Weights of a small image colorization model: 38949 training examples.
Rows from block 3, named by matrix and row number. Each number is 128 + 24 x the weight over its row's rms, rounded and kept within 0 to 255. All counts start at 0. Numbers have three digits each. After the name is the row's rms in percent of the matrix's.
# conv: 3x3 conv (model.blocks.3.conv.weight, 96x96x3x3), inputs 77-87, a 3x3 kernel for each
conv.0 091:140120100152108132129136083125101131090123151129148132106125147076149118091117115121117179128135171139139116194101171129116161132099111164146142111114143078118115138106121141109095114114141090143114122125122065108164121097096111128127113115132143125111132140105117134096190131156135118140129128137
conv.1 099:160127082140099138145142158067128124133103134145136126118103144162127114164140132062115121115090161115137123120132109080108099157112101124135128131119139115133147178150140138112141140116120110125126107083140093112140134075132104129106140140146144145127114141123114133132129130064148091099186129116
conv.2 098:152101167148128140175118188136121140139124112114101115192140104138154067141137094163133126149125128135147131160136122165132121137142082108138176149131151116121122132121121124123138138133110129130080128089134133137111102097096122125112127138124130135155147131141103112111124133115125142102127111080
conv.3 092:146154137121138105144111121116129144114134140147145168205173165183172162211192175114100119139131113151153128100112115111122107120130118129120137149131116085095107139110102161157118162134079129111104126155145081097161162162171134145146151140134151131156178121140159149136107123150141123156081138138
conv.4 083:160100112119146076147113160121133144136112138130134135131152123119118101165137125132158106112126132115098150111113155115102138140097142122148155119132124135127106112137125103136137139173147149126144133171096149135084115165170142137089115093134126131095143123093146153150134168134174156122141166152
conv.5 097:165128089140104149146090094097095123152113124163147125095104157093092104113120103126120130146117131144149137097123143167177145144120146174139140112135153117122119134117106145097139120129117130117175137142132140136137128109132134112124154138162115103101094128130086126137101119154113141117139128137
conv.6 113:141154133067125136129117068100129094147139101125108122148151127157112132165138108095164170117127137152081135151141130124143120148147123133132144169143166175147085061122214069085170150123121104142098117145115095092124097121163109132116108135110122130084131155144153139111118155102140139140135129131
conv.7 084:122149107120129133097148121109125108120128137127123117148169160130149097124115113103182101149110150118119124096133099107120089135166111124156095152094151160173115159142136156150090140130120129118114127147149129105145126153153124129123113140133129074109150130114132151121117146149128131106106178154
conv.8 119:135080116154115090114159188078138160097128068138162130107122162125089125186140095154152102121166126143109092136178173099134180131106102093130147100107146130108112163115121111098125114147156147156130153143116119171139156143156122146141135146115097109139121099146126106104166133115125122155140141120
conv.9 108:124109134120125087152111113167167108157129120135162129140139162107100148141129085085098110103137126060153145150123111106118158082141181154126150124108114098108108117133111113078129092126102141145136135133122103106140117120135129124134112141115159130140110140126110102133073079140085087125107141105
conv.10 091:141135138130156109138134116136136116112113149155109142138122133130138147099129156164143176194093130173141127124119155114144146159131133110099100130094118131134139126094172115135104136087099125114105147127166139142172118112088097135109122109111117146135133127104106122124152075116137087097183090113
conv.11 098:140152092113104190110161148126177141171130151108180134113153102123123154081108126087089139101083093147102159193164159175128120149140155106145158136171124129141135138143098075118104141105141093136088151142096167120113121120132123123138082100148126155104149131117151117057143136105125126160059137129
conv.12 076:115156135127124122115132156068085109122094086110112099147165118097109111083087065206180128114127154136112165147113154150115113169089087130163159140120127126100104160151108095118141123161088120166106144124109144141107161108099128122117135149128146116098138135113123147120129110133150133122155142137
conv.13 107:116183158136106109136117119171135104147139111126135090104101065117154108128119162154146130131112103126094129150139127169152071158108081120126070109123138131154110095155132145104163124124141141113150109123127110160104134145106136119129141113085124087146133106129076127088168152171177158127111128119
conv.14 090:100111149146119177145124152092068137081111063114118106165163161142145114150123158114107130110142117113147132155144126121154111119176142143176134104155192117155140157114145115155139156183101176145112131122093109159093084106088148126131169120142112142138130168135167179169145181146162130143165122118
conv.15 122:122097116178096126160125081137140113145136137120100106103100129113142173140154172051140083158151134193174157126130125111144117107114192151142089095172140114144185099071088114127124120187180121152130108113135122116172131108107146125119132147148129122120127149137077109142105124153102113123127109118
conv.16 091:125089128136125136131178174086133128135100114093135130153120113131094119165166161135116134137130124141157111132125123115091124127122116137132188112109120142101131164112120120134098135171161092124116082122104107143092119132152105136147129171157152104138130093130159142178117143156145137166178128145
conv.17 087:133103142109126145102117070112100134143134109105072104153115112140153115094129141155085158120134131081117151157092116155127122142123132076147117145119150141152154086117120135121117130146143125125083125117093127169080145157110130161149166137161091137114152109177111080122172148147142160156147152144
conv.18 106:111122122158130151141128164146124127162131176131139092148105134121109142102116150119149153117111113100143148092094125115090099146132138073076088095106114161131175171121172129113154148099100107131134081147143123107147120128145128123147128170131135108124138146136144176135102080057122103112150129115
conv.19 092:156124069100133122132112160060081083129082112125114133126088118114130113125137127164147156134110153163162114145121104115154096148125126106116107141115127165098143150132120161119173132145158103112124190111103096134142112123122113155101149123173163157117127138122074099076089089108116119103144120127
conv.20 094:130133134157145133162103122128129162098152129081075142120127105144169136131135140076142162136135093162120113119109131137167124136163118126099103157141125121145137108108139140127116119134159154074097106125137152114147140121131103122094167138131069150143156126111108137116164156127145151198104123195
conv.21 080:163135140165175141172152166111105130167150147134144137145129129119102071171119126185136102124144084110111131116124140146116108126095098132169146048115130110129139123121175078127121128146102128102124176108104128157091088130128139134139116113162134162122139089122147141137157130156133119147159171173
conv.22 090:140181128151162175120138153091170151136141096106125131138130131112099075171150140116097184153150142164204140155121178115099141116127120104112161120122166110109167136106083130102110095109090115126118150142126105133164117117131141130137151131105147151155122157136155140130145137150117113128116098118
conv.23 103:135117164121136115155111097058115112078080089066069125146144180130110125083103112119088154134136148165117112139103123130105133196135144173109125097115128132152146114115087170131167150136144133095096129119111133127138136083146134146107103143142153131093125139134129143116147126178116108167134150134
conv.24 088:092093179129134152130157143118140137119127157124132153076128159123125146116122117140122113107095102119128140121134110138133134109149159198110166126142135105161134096101146098087146135149171128084112134113131154095076110118087105088102073130131158132077123109115122144140142118142160134135095127118
conv.25 118:148111161113144110119124182113162155126169152122157105151112090122069102093099093123087125096140105144127100155151139147118113144122156145131132151135122159118106150125123147129111106124126172155127142120113141113120131128133119141123128113111154142109100137125150121102129173132137133156165119122
conv.26 087:108136089110146122108115142127132109140137153110085085150126103145111120145124164141123143167114120136117125113083149119121132119120131117153164134157130133146104125147140122121152141119114113120081118125088120149150100153175101078170126148121109129141127117124142119131123121101170125109159113104
conv.27 088:154098060194148128163110087155109108151117119139105102115088121105096138112078099091131170125090132135135136100118185108127179107138180121081154116093201087133151116112152117127121126131141111150136120120102107126149150135103120144139126101128119132147151124141127109109155173114132150125152149130
conv.28 108:098129110132128121159150106126129164094157145101157110137139162128110145084095112144106117109097126090079092133143149163137121117078119130140125118113114120091130146151089141142030165097067164151126114124112169123081192118127133108134134130147126114086174097140147133146134104139094109139110111145
conv.29 076:114121101117183137118071105150159102097139153150115130093116118147167167130170171128158137122130125123140142146125131141113056115131107135121124109136127118123157101173150109153138119144093110113152119153103083125137147167124115112100111141089126142115120140124135142136141131152126124119076160115
conv.30 100:087068136119113127153144139131157135148137112134112106141146135124116109116111126102119156106095115102095097137147130150154099124132075127108153090162152133134154083089126123092119127161120098128106142114116125143111203127107119145149151112100132147143081128135127141170127138112141120106138106135
conv.31 096:124146081167165127128117113152126085149081097118154111151141115104108103085058118153153146147112136126154140132123124159128118100135117139105129110109163111140097159150122076148171076150151109124108131093089120122114162124170125121104128116121109123123137115152152111114117120082115132128182121133
conv.32 092:126105109146165097143141141097084131085106130054105106137137111148134113156184150115136076139167136149141140112145166098100184093108097102144128091149158129135116160087130167125140121115158136148114094099157165109099144139137104149130107107114098099093136133120170127142124078098136093102126117137
conv.33 101:121096215102116164123082119101130112118116108162154145133144139123108082113131109133174143140115168141104160180145110150136117138126096141122131129094113143135121109119166108130157138115072101131104125157143152103158145118124105116151111070133110143106118146153118157142134121099105154105119125156
conv.34 110:137079130152120136071099110158165154140160163102112085148078103197124084143105094141154136091097093115147167101113137136117110128123133133150135099101119092120138125121135104150095138118141124156120138141120115136113117114106104100139127120131113139143097101118171141127122116121123127126147143099
conv.35 088:159096168177103113117085147093088104157099152125085113118130108111116098137100130137096109128174152136152161125134138149126101141139137114146139096126151134097106130125141119109130116142111163151066126112094119135127140123178106116147085144147169173179139125110110108089132150133130105120099090072
conv.36 095:124118097131086122138061092156130101134072122120067090134160131118106146121147141134132157133164151142111169169124147131119158110127147151128136132167106093155111076104118143089152149111133171151113130141152145142133132151123123124125140122104141140165144119128124135091150130137103147138100093110
conv.37 137:127114150126069097157158148192162121052047130144114144167169105089084122128122127138090107076117146170166113169170142127104095130136145110137147113131112132125113128178157175129119117110146144133137128129136138138130121133122121113113143144108155142137099124120149128124118125149143139127154123142
conv.38 116:153084045174050078176082113147117097115113100146104112191164096126137108166143126144114106118102163141151166131094174105126157143161169103165164132129168152156151100186156137142125166151124124144171134129157164123126108131137126118140128140146125143098113146126136168123116083079144107127166147124
conv.39 121:134169132095116102126089103096099045118127119115148139166129119130128149144133187063119136129175121173099082074106160102151153151140143137073142072143171160116137111148141151100108146102116143102127176129123172102094076149114140150139153145105133155120099114117144134138150149136143094117129154101
conv.40 115:147134176084156146102107070169119120156148081114082114184175160152145114103093104172096104130025094108114158142124142122121115122121133114134101120145123132142125099116137132145121145114136138102142109105163128116121188115135110119123095133095098102120136154113137137113140151127150104127166158147
conv.41 105:158146129175169155140162138139172136122155111066172108097092121110123107118117145147080129092093162141167150172120139128123124110139145166143097151080148100115139116119094136073099136122151163110072156090088144084091117086095104133114105118164117128110148130096141127098121120141142108132115093125
conv.42 091:125151174120193175128132141117117113099141111097138133097104165117105152127113111100138186146172129155140092108121102105134102152120133145115141120109117108123146123092117112081107082076101121127147138111124178137153123139121129146136142102154137126117157095166095129130155148122121152154094135157
conv.43 079:098128133153144181132147168101076105136057099111088107096160126122117106167164108159111077173168121146185132113149112151108092158137135119111119128140168085112104142182143135168089117140147124147101131125086141125118160116133141141058134127121123137077127132097181144099130065079148106084138084093
conv.44 126:125116182067152167123119089126126103110108126135138147132148123115138098105093092146151077175064163086139135092152150124160120175112125151125125100147134119100121091121172112150108164092128132136117124108118112116155108133133102135143101138113166161161127152143137146165125135154128170123155155124
conv.45 098:135121093146137163114128143142172164101151145128155136136132156106115191131116141126126126137150121143165122121162117132125141130138136095097094068116137085125167112096138128088163112090125094142136085159126144165152138130130146135101095149115090116110132095122174128125092149142115117125095110088
conv.46 084:142148148107097139162102152149115116124135165158117130064090119152152123081124128152170115107134107109113129143119115128123133124111101134147125139146155137138143137118140116093113119151090186107143124127084168106068099132080096104109116126085108157080124109144115116121139131170142153115107112100
conv.47 085:141155143120138153140123115122131149113149107136132130117154181100177162113108123128139145111159145093156150145136093140137156109111125158143145128131141149148130138135126107147129134124125124133159105128117165142136115184153148124120143146129095097085145155108088099093129103133133136089110103085
conv.48 080:109120120111141081141128085153109134124144083105153144133138096132128071140145089126129141119149153091140103099131111140122146088184122139129153123133119145120112115180083135120115157132172141098098127142105178103116162126113132146156119103132172102146127100108150120152089132150127131113108120105
conv.49 076:096119116092143129118122109131128142134153154116144129134145130148093143113106139138155112063138169094128112119130155106118130140147138097108144129120066141104148096184120146147097126143146115140156125154116090139115123122109101164114145172137135082122129163142101098140142089112162133168078170141
conv.50 086:172109121162153146169098173124122136091110173127105138136163205154135197186185176164121075141115082127115117134093110144109105103103154098138125125129102122120156111143153132126143161094128148138092129129121073133124115127130145144119125115128110121139129137151118130152146119136147136125161123145
conv.51 129:131121103137058144174043150095144111087128114113105133145130149139114164139094135103106127101132098132135105147125140127111155122122157089109150124140140160110144134131123121107140113103120137166109137141150139115132165122140139115125152100129106116139124124135131128142157132138154137142124135140
conv.52 077:094191159102155084148144134120137127117122127098114136160142155125104109144153163109132171119143132123130157096108186119123151131107148155141084111144127117153132179133152087113129102108146104153090112119115140142115132163153138105162089127145121120128134118150132110078115128145093103157106118122
conv.53 120:128160095135104122121154140121131114060154178167124133125116092129146154148147121083096162167186124188068075134118123138150148132134111153083102095131144151131105131133083108120141142168142150173138178115129156081122129120135126159131101134137147139123099103127112113108129168158168101073169110208
conv.54 098:133149117174156155105116125146164133096086108139127137151135114113124127169121115123129112109091128130115147104096136107163141176123101138196133126136132144181163090113143117122151121123142085107099142121104071094105105122064108133139111144126142140125145138171131150150147121113139118118123155196
conv.55 097:121141079119131098140131160044105073106134093116098120150139171178114090134122129171139122127138134101140138130116123087105109191136115148115145143130119165143130137157129106136112159148133117141139139153115091106115110092139134150117125125127128112152165142120134117099133136116144117113149122089
conv.56 087:151139149139127087098092165122146128092136102140100120120143134143166170152167164060134075130139078160136155114096128137119109133149128164164118133114107108163126131160154121102138111107131132080092143126123132145140194167138117101100179109099136138136113137100092113080104130096136133146152144125
conv.57 107:091155129087089102147086129138092106123106104112098112108133123106123117112130120110127135117128147136194133109148125103136125104136103142136131136168152127106125113121161087113146089148120108127191092097144109168119126166149092132130122152123159123111146115118109130089111107135129133148089123130
conv.58 088:158133125132122099088181116116133150136127146153134118124099101134114146110108124134114120110127121121108081158123080160131128137152110173167080133117104086093113121153121096136131139128135106147161123123117084131122110146150143149093145123151163108105149126146128141119140157144135114171140133129
conv.59 089:137150147126114095167095138134141150129135127160107152162104159154109085173096127071097198141111127118199165137137149121098100147138175114136103134134123095132154143084111137128115075102145109134151117117151121103102157128138131139150128147135136114111134120106147133135140118120100133112103098123
conv.60 105:155154155131123154108076148118117118140135143165148140083137103131163158159133138184156157181147165123091120106143153119133121186135084125127137135112112158136113118127191172165178159185141124104178126144123152153166105137129119133138125122143114155180123150141125114121165158128205176128179164167
conv.61 124:073111141182164069126134091091133136137187103132140112136139134119152174117157162136167150198143134145104097094099101128133135129150138133124100141105143099115152137124131125120100135202153132128137131110131133119083122126133121154119102124125098103097130158115131133144122145141122125105154119133
conv.62 082:101171183133125173114126148143125134142126136103101143141109152062094102108129165104119070136155087154135097183124115133140155107113145100102106119102154150152121134124098156129128132165128105115072142148091091124089145135133102140097131100156132125171135174159094086097148130163136100134130099146
conv.63 084:160128136118112137132107075146131146133133115136126116140114083134084156135099118108137164098149154129085144140116128145127179127048086142103115120137132176136134134150129124111144149147094077103113132141120103119085109120106083121132149144146122155106078106109096114098157127134146116133161147142
conv.64 096:157116158110146131185144125130159133154098124135155166133111140090150130104141123133105079133096116158089125154145144128157106105115108110135148112147113117132112101101073103126114112155096124101103138119168137121128136161120152131112153143129135119125111130110094156121140105130165137132153127102
conv.65 084:106152139120118118080112131105142115110124151188110127152171174135155181134132174127123052137118112178146116107122122126092144143123146092122128097128154125145166094124116116113139057088119172179106151123150150139108133138122132161143103137088143130157108121114130078091147125142143131123130128148
conv.66 099:101147151067112181088131175138152119127164108126157118131133144117102119122135116134135130146131143190151200189163140152143107175100128132111134129106135162144168178114133149106139119104150146127144158142147137128130140160119098149142131148151129107112096117105127133155107097100109140101164159136
conv.67 094:103084118111085097125130139169133159094136129113100116154113094153104114151103153148133126130100098118140112161135121118109140116120106132146115128127095168151110176112130144138113149139114134110166110119133084136123142120178114129143113090100149153177135112151146097103128115156096136166122160126
conv.68 097:152149112156128107190148076098114145108089161145133144128117102104116153092102150136140120119111122103115190103165144129141121071186138085097182072160130077169184090145135145161147131157153121086093137138104154127076124151126127128150168104143109128128152116183139122162108101124132117127114134130
conv.69 115:103135158083140136119157105148120138122112149156115100186163163166127103138127098124087143111068129126092140153120075131084103117096118110154070171085061136120124118160132122119103134109106158110114178110112132107110114102144112126157137153126148161110110116160140168107128142111102120112119062112
conv.70 099:162133076170123093220150040128141127123090142129153136090099111097087145119127121137112172125144157133109115160142122170165138114139091144150127087128129118167147120105092139121093174132117166093112122147102132128127151155101149125112081130104146121145131155125136162170129131135152134154173107196
conv.71 082:155149128120133158142139139107105149156145118132155113121071141099141144093134142097129153126137148142126120165110124165126115168111142152118123145108141101181157120143151094101110126121140144152157120112129082158132118130128130120120119122114130105135157129087130141134127094130142133133110134142
conv.72 103:121122157141124134086128132120085136145143107143126119161140141125137107138097123138130083119126176117151166131165158115084143139144132122145106117134145110130098138193151110148124139118202120149134124125134138127147113119132148142154122143110177170145127119115122123165097107101115079078112096098
conv.73 117:108111136118134142100139149086104140114103120117108118106102132137131094147138133161118113140119127140104090151122132133092083181161147113147104124134112109139132175132118126162120152159119112131098141113138155152121114158100120140113119125092169129143122151113127134163149111121106103119141133135
conv.74 124:072120107153033180157144103126132108162124144151151107107138109114146117104143145156154076129146091124140108130123085133142107137149093124134135116143130150138124116110144161146099078129089117103145115097133152122125126154123130120121124179107123114146155091159111136125095120176155047197141129068
conv.75 105:111099110109124124097121114089173149115144171130139140135144089114081098112104103190157127109112114110116108109133114121127099116134146143173089126114133142105154164116070140104128127141112151089140155146145109089136084113109113114117153142094089134110094162164134137134056089111077110134099131141
conv.76 075:094135144116149171154135159110097131130114118128110168129147146120085158137102142094124108105145105148176137124130153112106141120103136173127177192163172104129142108100156145158137108197116110108104120145139147132131119093132128112140125142135137118100173111105150148119108115114123126114133114096
conv.77 115:109102115180082046158079087153146135148128096164107135143150154093130105124116123109137107138129147132158114127132139138128167102123173080122168072151173110158151154115139127137164146111146147162146126138115112139114120121123164116138120132130144116146114139132134098128157089117155112088112104128
conv.78 097:121127124146084136143076103128108134157183172118155157137103113110116130117137111121158094156110132117132127173116099184149143183129106142151148140125144073133133120155131128154099132083131102099070137115104142145093121140119099094126145133128136095118165153155106136138158137157122084086088115115
conv.79 088:112105130163124090194146086136133116139140150141129156182140156120111151096085163120099127114130161164186106156106136146131144114134141163115113163114135131132133117125111102091117140144130115136113113144117134147102124125096133136118131131103141144123097127130087095132134129122123116133113118133
conv.80 076:135132136144131130141156148127082138107103120137143161133134121126117119122077113108122140126166105179125156151132136116130112150140133160136122148121140134171101157155135120163130142190148142110143076121143124111114107137145101116125135146129159118130095126122095159106130142161126103156136132159
conv.81 108:100076104093104135103146126095150133132121090109117124157149126157167161193187216154098137131134103096152070129108116142085106118127110128131133109129114127108127116147145125173132159162117113121135119129163132150144159114152144165158131159150095128132116142115134118105084141110122145144107131133
conv.82 106:142145146082126144127131093098129152108105153118115139125134129143127132132106126114107131111125124142112135164121125173087104151122121166101124153092067100099105128111150104136157110178129083128093092140175094131144123104125139110119156098108154130066136124113136125140144145142112128163108126141
conv.83 098:124084072151114120125144148078140130132135160111135127173153103151126179158169133131153078151121140159172091165139148143121104129116105127125121139119149072126102153119134158122124137117128141164184117126161099094108125142114136137074154149121149169138134101117170129170113122137121100132127110121
conv.84 150:154019198193000186119137088128174146130072128142146134108133146080132109095111088168128067152077134091109162118191092121165098124130121126177112117155098135146134131095130135135141147150091128117142146116156150117129137134112146132125165127141129134142123165134103138099110144145144102162144157119
conv.85 075:157103121112105105077141129140115162131156127133164133148149178133090177144130156112114158149140155139150155100147212123147170088126154141108101151114157125121186131146174104123140135140139143142151133103147147109146117126129113126126073110158143129142123146161138119119130160142136107158097116165
conv.86 100:116125123110136123137174111127105141082157142124125134082138133122133126107122133076122129139135124131135112121131141152176102177129130135124131114150148144148159102185161114131085128134130140131136147123114165135123103123113135136090124116108110118122133115093138103130133145129109108099096122099
conv.87 097:162158161156177073100102102105172135156118124121143135130128110175114097145114098140112110084069113107119109106120083124110137122144163086120135151139135128113135060103123136205146143132137132135162127132106111105081114114156150130111114146156107100140117122152130128114175165165144161142119146114
conv.88 077:136108161095134140133150133080115104118122137113130081137134107132124148119168149152175161137169098081094185109168129158163126119153111158136123114152108154148116116128127087123149102116145161102163135143120186133145126112110130133081111155142116104041136141094059098066134164155166127141143133122
conv.89 096:132120112105133173105146124141140140136155120145157097159168149105115113079085046119139111125120141133116132089128137108113115147099140117133147115144107113105148117129148115102154141130106094148085143174094101128083126179175133137125109099137055113130100122103080141114106120109110131138118125133
conv.90 094:154137132171154146124165098100117149150143103116109143139161156124133157097103081152163091124148115123147109127136165132151163112123099124133145119131130091141124134131136122123079135142109151106083110155125095129101115135177129120160115125180133090107165121119147109102123111107130128078115096137
conv.91 123:164106175167052188099072121191103148126102159135123136130111128135113142088118130143137115123148096128141134189118158174163124159153121126108165142116135127107131107117118084126113117115129121142115103131109137143118096145130114124126136143125157138141107094138152128136143106147142157111137142166
conv.92 103:136115123097124133103160192095061136087071126125107102128118147129108123112110125173134051117148145109150109124115142116111147132133149135127105159136153124137162148172112157182099121125130109122134139150129114134120149117077117099102126134125140115164127124156114130167124142147110109116149063078
conv.93 132:118083157147200108143137087155116136144106104124125132120134129132112146119150149142056100076092201136172159135097119076129170139161160166104037120041127104160184102117107149140097130139117113099108107123143101143135121144100144121108126127156134126119138140146136124125134110112112166128115141115
conv.94 125:150120105117127178155133209148144137107134122126127118125124120108125114136108132121122156121126124137159117121165154115107121141124058162165141138136122086121140150081160110142129124135129103134111132129100149122104134107143132131102158175114117111147131127128073104142116111129112135125126128100
conv.95 081:113096101131101118137121132124166160137137138116107130161117122151106115125136089124153151099121151119133164176143123093099112136102106127150174139151095131096162136166163144146143162109135107113110113136104121134146161164195150139139154130117042105053100108049134101131146129134128113124128141125