config = dict(
    arch='dncnn',
    model='image colorization model',
    dataset='photos of plants, animals and fungi (iNaturalist)',
    train_examples=38949,
    image_size=32,
    crop_scale_min=1,
    horizontal_flip=True,
    task='colorization',
    loss='l1',
    norm='batchnorm',
    activation='mish',
    depths=[18],
    kernel_size=3,
    stem='deep',
    widths=[96],
    init='torch_default',
    optimizer='soap',
    beta2=0.999,
    lr=0.0016,
    beta1=0.95,
    shampoo_beta=0.999,
    eps=1e-08,
    precondition_frequency=32,
    max_precond_dim=1536,
    merge_dims=False,
    one_sided=False,
    adamw_lr_other_params=0.0017,
    grad_clip=0.5,
    gradient_centralization=True,
    ema_decay=0.999,
    steps=26400,
    batch_size=128,
    epochs=86.8,
    lr_schedule='linear',
    final_lr_fraction=0.1,
    warmup_steps=2640,
    weight_decay=0.2,
    adamw_weight_decay_other_params=0.01,
)
Rows from block 2, named by matrix and row number. Each number is 200 + 40 x the weight over its row's rms, rounded and kept within 0 to 999. All counts start at 0. After the name is the row's rms in percent of the matrix's.
# conv: 3x3 conv (model.blocks.2.conv.weight, 96x96x3x3), inputs 56-69, a 3x3 kernel for each
conv.19,134,131,204,272,261,194,211,210,164,191,187,174,198,198,200,235,139,223,212,214,159,222,176,269,204,211,219,224,139,220,213,262,193,170,186,140,246,165,139,146,169,189,187,212,211,151,206,155,222,202,200,254,198,248,145,227,216,174,223,255,164,168,216,227,248,157,181,190,169,284,200,268,155,193,163,246,186,204,209,265,222,190,190,205,227,141,214,172,217,115,317,223,182,212,161,162,224,216,210,177,255,217,174,177,243,186,158,205,199,239,171,220,189,235,232,229,215,180,205,227,161,148,197,146,196,151,197
conv.20,117,185,204,235,217,170,188,190,281,157,244,212,188,206,185,176,195,150,195,182,259,278,179,211,189,263,206,123,163,185,225,145,246,263,229,203,190,178,188,160,167,154,165,151,211,314,248,165,166,182,198,203,176,165,204,211,139,194,129,183,178,245,204,184,160,248,249,283,260,140,231,128,160,223,182,178,209,210,212,255,208,208,211,167,218,190,182,222,144,128,144,282,170,157,145,176,197,195,226,251,200,165,187,172,256,220,228,239,278,282,252,230,232,170,177,280,230,173,157,208,172,143,169,188,222,169,234
conv.21,076,158,141,214,207,212,157,142,136,232,195,206,175,210,214,228,191,183,146,177,223,235,191,138,207,220,182,203,227,229,194,207,173,205,184,175,161,156,150,155,209,184,164,168,210,178,208,190,241,263,238,174,237,255,238,238,234,180,227,205,198,203,196,157,133,171,153,169,135,266,213,215,215,196,194,252,205,157,213,159,223,200,215,246,166,138,156,189,215,175,213,247,202,197,133,125,232,237,166,205,294,169,209,110,192,172,198,144,227,267,169,192,174,203,234,197,142,217,175,295,169,191,256,237,268,190,217
conv.22,108,221,199,190,266,172,208,285,173,175,193,162,202,255,212,208,211,265,204,101,186,109,222,214,167,193,272,198,185,288,223,187,244,185,235,213,217,139,239,170,192,220,195,201,211,192,188,254,260,211,214,237,238,222,171,199,139,206,224,210,280,150,170,144,159,121,247,147,141,144,266,233,180,230,266,177,253,233,208,248,210,212,146,281,183,186,215,216,238,201,196,214,227,226,219,200,192,193,191,183,242,274,278,154,95,175,217,207,229,265,202,250,237,155,177,174,205,253,222,146,184,245,173,177,216,161,192
conv.23,096,240,219,149,134,173,221,208,176,203,188,210,148,169,158,174,175,208,231,290,282,195,278,236,225,262,243,218,239,183,202,194,235,204,125,235,202,225,224,276,196,161,270,206,190,344,166,116,183,178,214,237,187,159,188,175,157,177,197,193,200,230,192,221,237,206,225,187,184,155,128,194,147,180,194,173,222,213,238,159,206,242,247,218,249,238,228,163,242,197,181,177,184,219,190,237,228,192,203,166,212,216,170,254,203,231,276,194,214,149,161,186,281,165,154,212,191,140,227,198,217,196,225,296,125,203,287
conv.24,099,221,181,192,216,245,220,174,136,172,244,245,188,218,193,207,189,223,206,194,224,201,206,170,218,88,155,144,311,195,249,256,245,168,184,179,232,172,126,216,301,147,138,206,242,116,200,140,228,205,170,195,177,192,232,192,219,192,155,215,227,206,141,163,281,197,208,187,173,143,198,178,209,139,190,229,201,185,208,190,234,229,140,110,224,274,65,149,184,174,253,143,183,197,181,149,171,207,221,194,151,225,248,164,175,231,244,272,171,198,238,198,175,190,198,166,161,177,178,298,175,175,196,241,218,157,191
conv.25,086,191,174,216,186,203,248,179,230,209,175,177,139,197,170,207,178,233,240,182,208,143,233,201,195,150,242,300,215,199,163,228,260,227,180,197,169,169,105,169,190,162,207,188,173,190,160,138,202,133,158,244,139,261,248,173,215,203,159,112,208,127,241,203,266,217,218,251,189,186,177,195,183,233,183,256,260,148,182,205,178,222,189,236,150,183,201,201,307,232,189,201,241,229,183,140,232,118,164,263,165,139,260,199,160,256,136,97,206,215,174,206,182,228,198,217,211,232,210,214,244,249,218,207,225,243,239
conv.26,112,142,157,211,198,129,148,260,241,195,173,240,154,252,206,249,211,260,189,220,206,190,217,257,201,148,160,204,222,184,224,217,195,163,259,196,157,104,220,251,154,192,220,142,204,206,312,181,195,201,115,200,250,169,185,133,170,205,179,161,204,204,244,235,211,205,188,179,214,283,180,188,131,180,196,165,221,215,226,217,200,195,210,329,171,189,146,146,148,205,226,246,245,240,218,176,173,164,168,200,275,222,234,205,170,245,246,230,204,208,201,164,292,237,193,296,209,202,196,208,176,255,227,197,244,259,171
conv.27,092,207,229,251,192,231,210,180,135,123,141,156,161,144,275,186,196,172,236,195,215,149,89,185,167,255,198,171,153,179,174,191,220,211,157,189,223,205,201,308,199,171,292,167,256,277,225,181,196,143,195,190,183,250,185,185,128,196,227,171,214,109,159,218,107,183,211,164,210,251,232,262,246,197,266,272,238,232,249,170,180,230,243,147,242,235,192,184,79,95,198,233,250,250,252,199,181,280,247,247,153,193,175,253,246,241,262,203,189,149,168,205,268,206,214,192,153,193,149,211,181,171,172,189,159,190,211
conv.28,103,230,200,208,262,239,252,194,189,242,202,244,202,157,238,213,243,201,171,227,196,169,219,216,176,158,165,275,238,179,195,262,235,195,216,209,191,210,171,213,186,138,215,184,184,205,202,185,190,209,160,223,232,123,155,171,229,204,165,226,231,132,268,185,260,207,109,330,132,79,299,94,214,231,216,239,207,200,212,258,219,174,203,145,187,167,101,223,217,199,244,179,167,247,173,194,245,186,232,170,136,240,259,238,229,257,213,212,185,165,201,245,199,175,208,206,218,236,223,258,215,198,203,168,113,201,173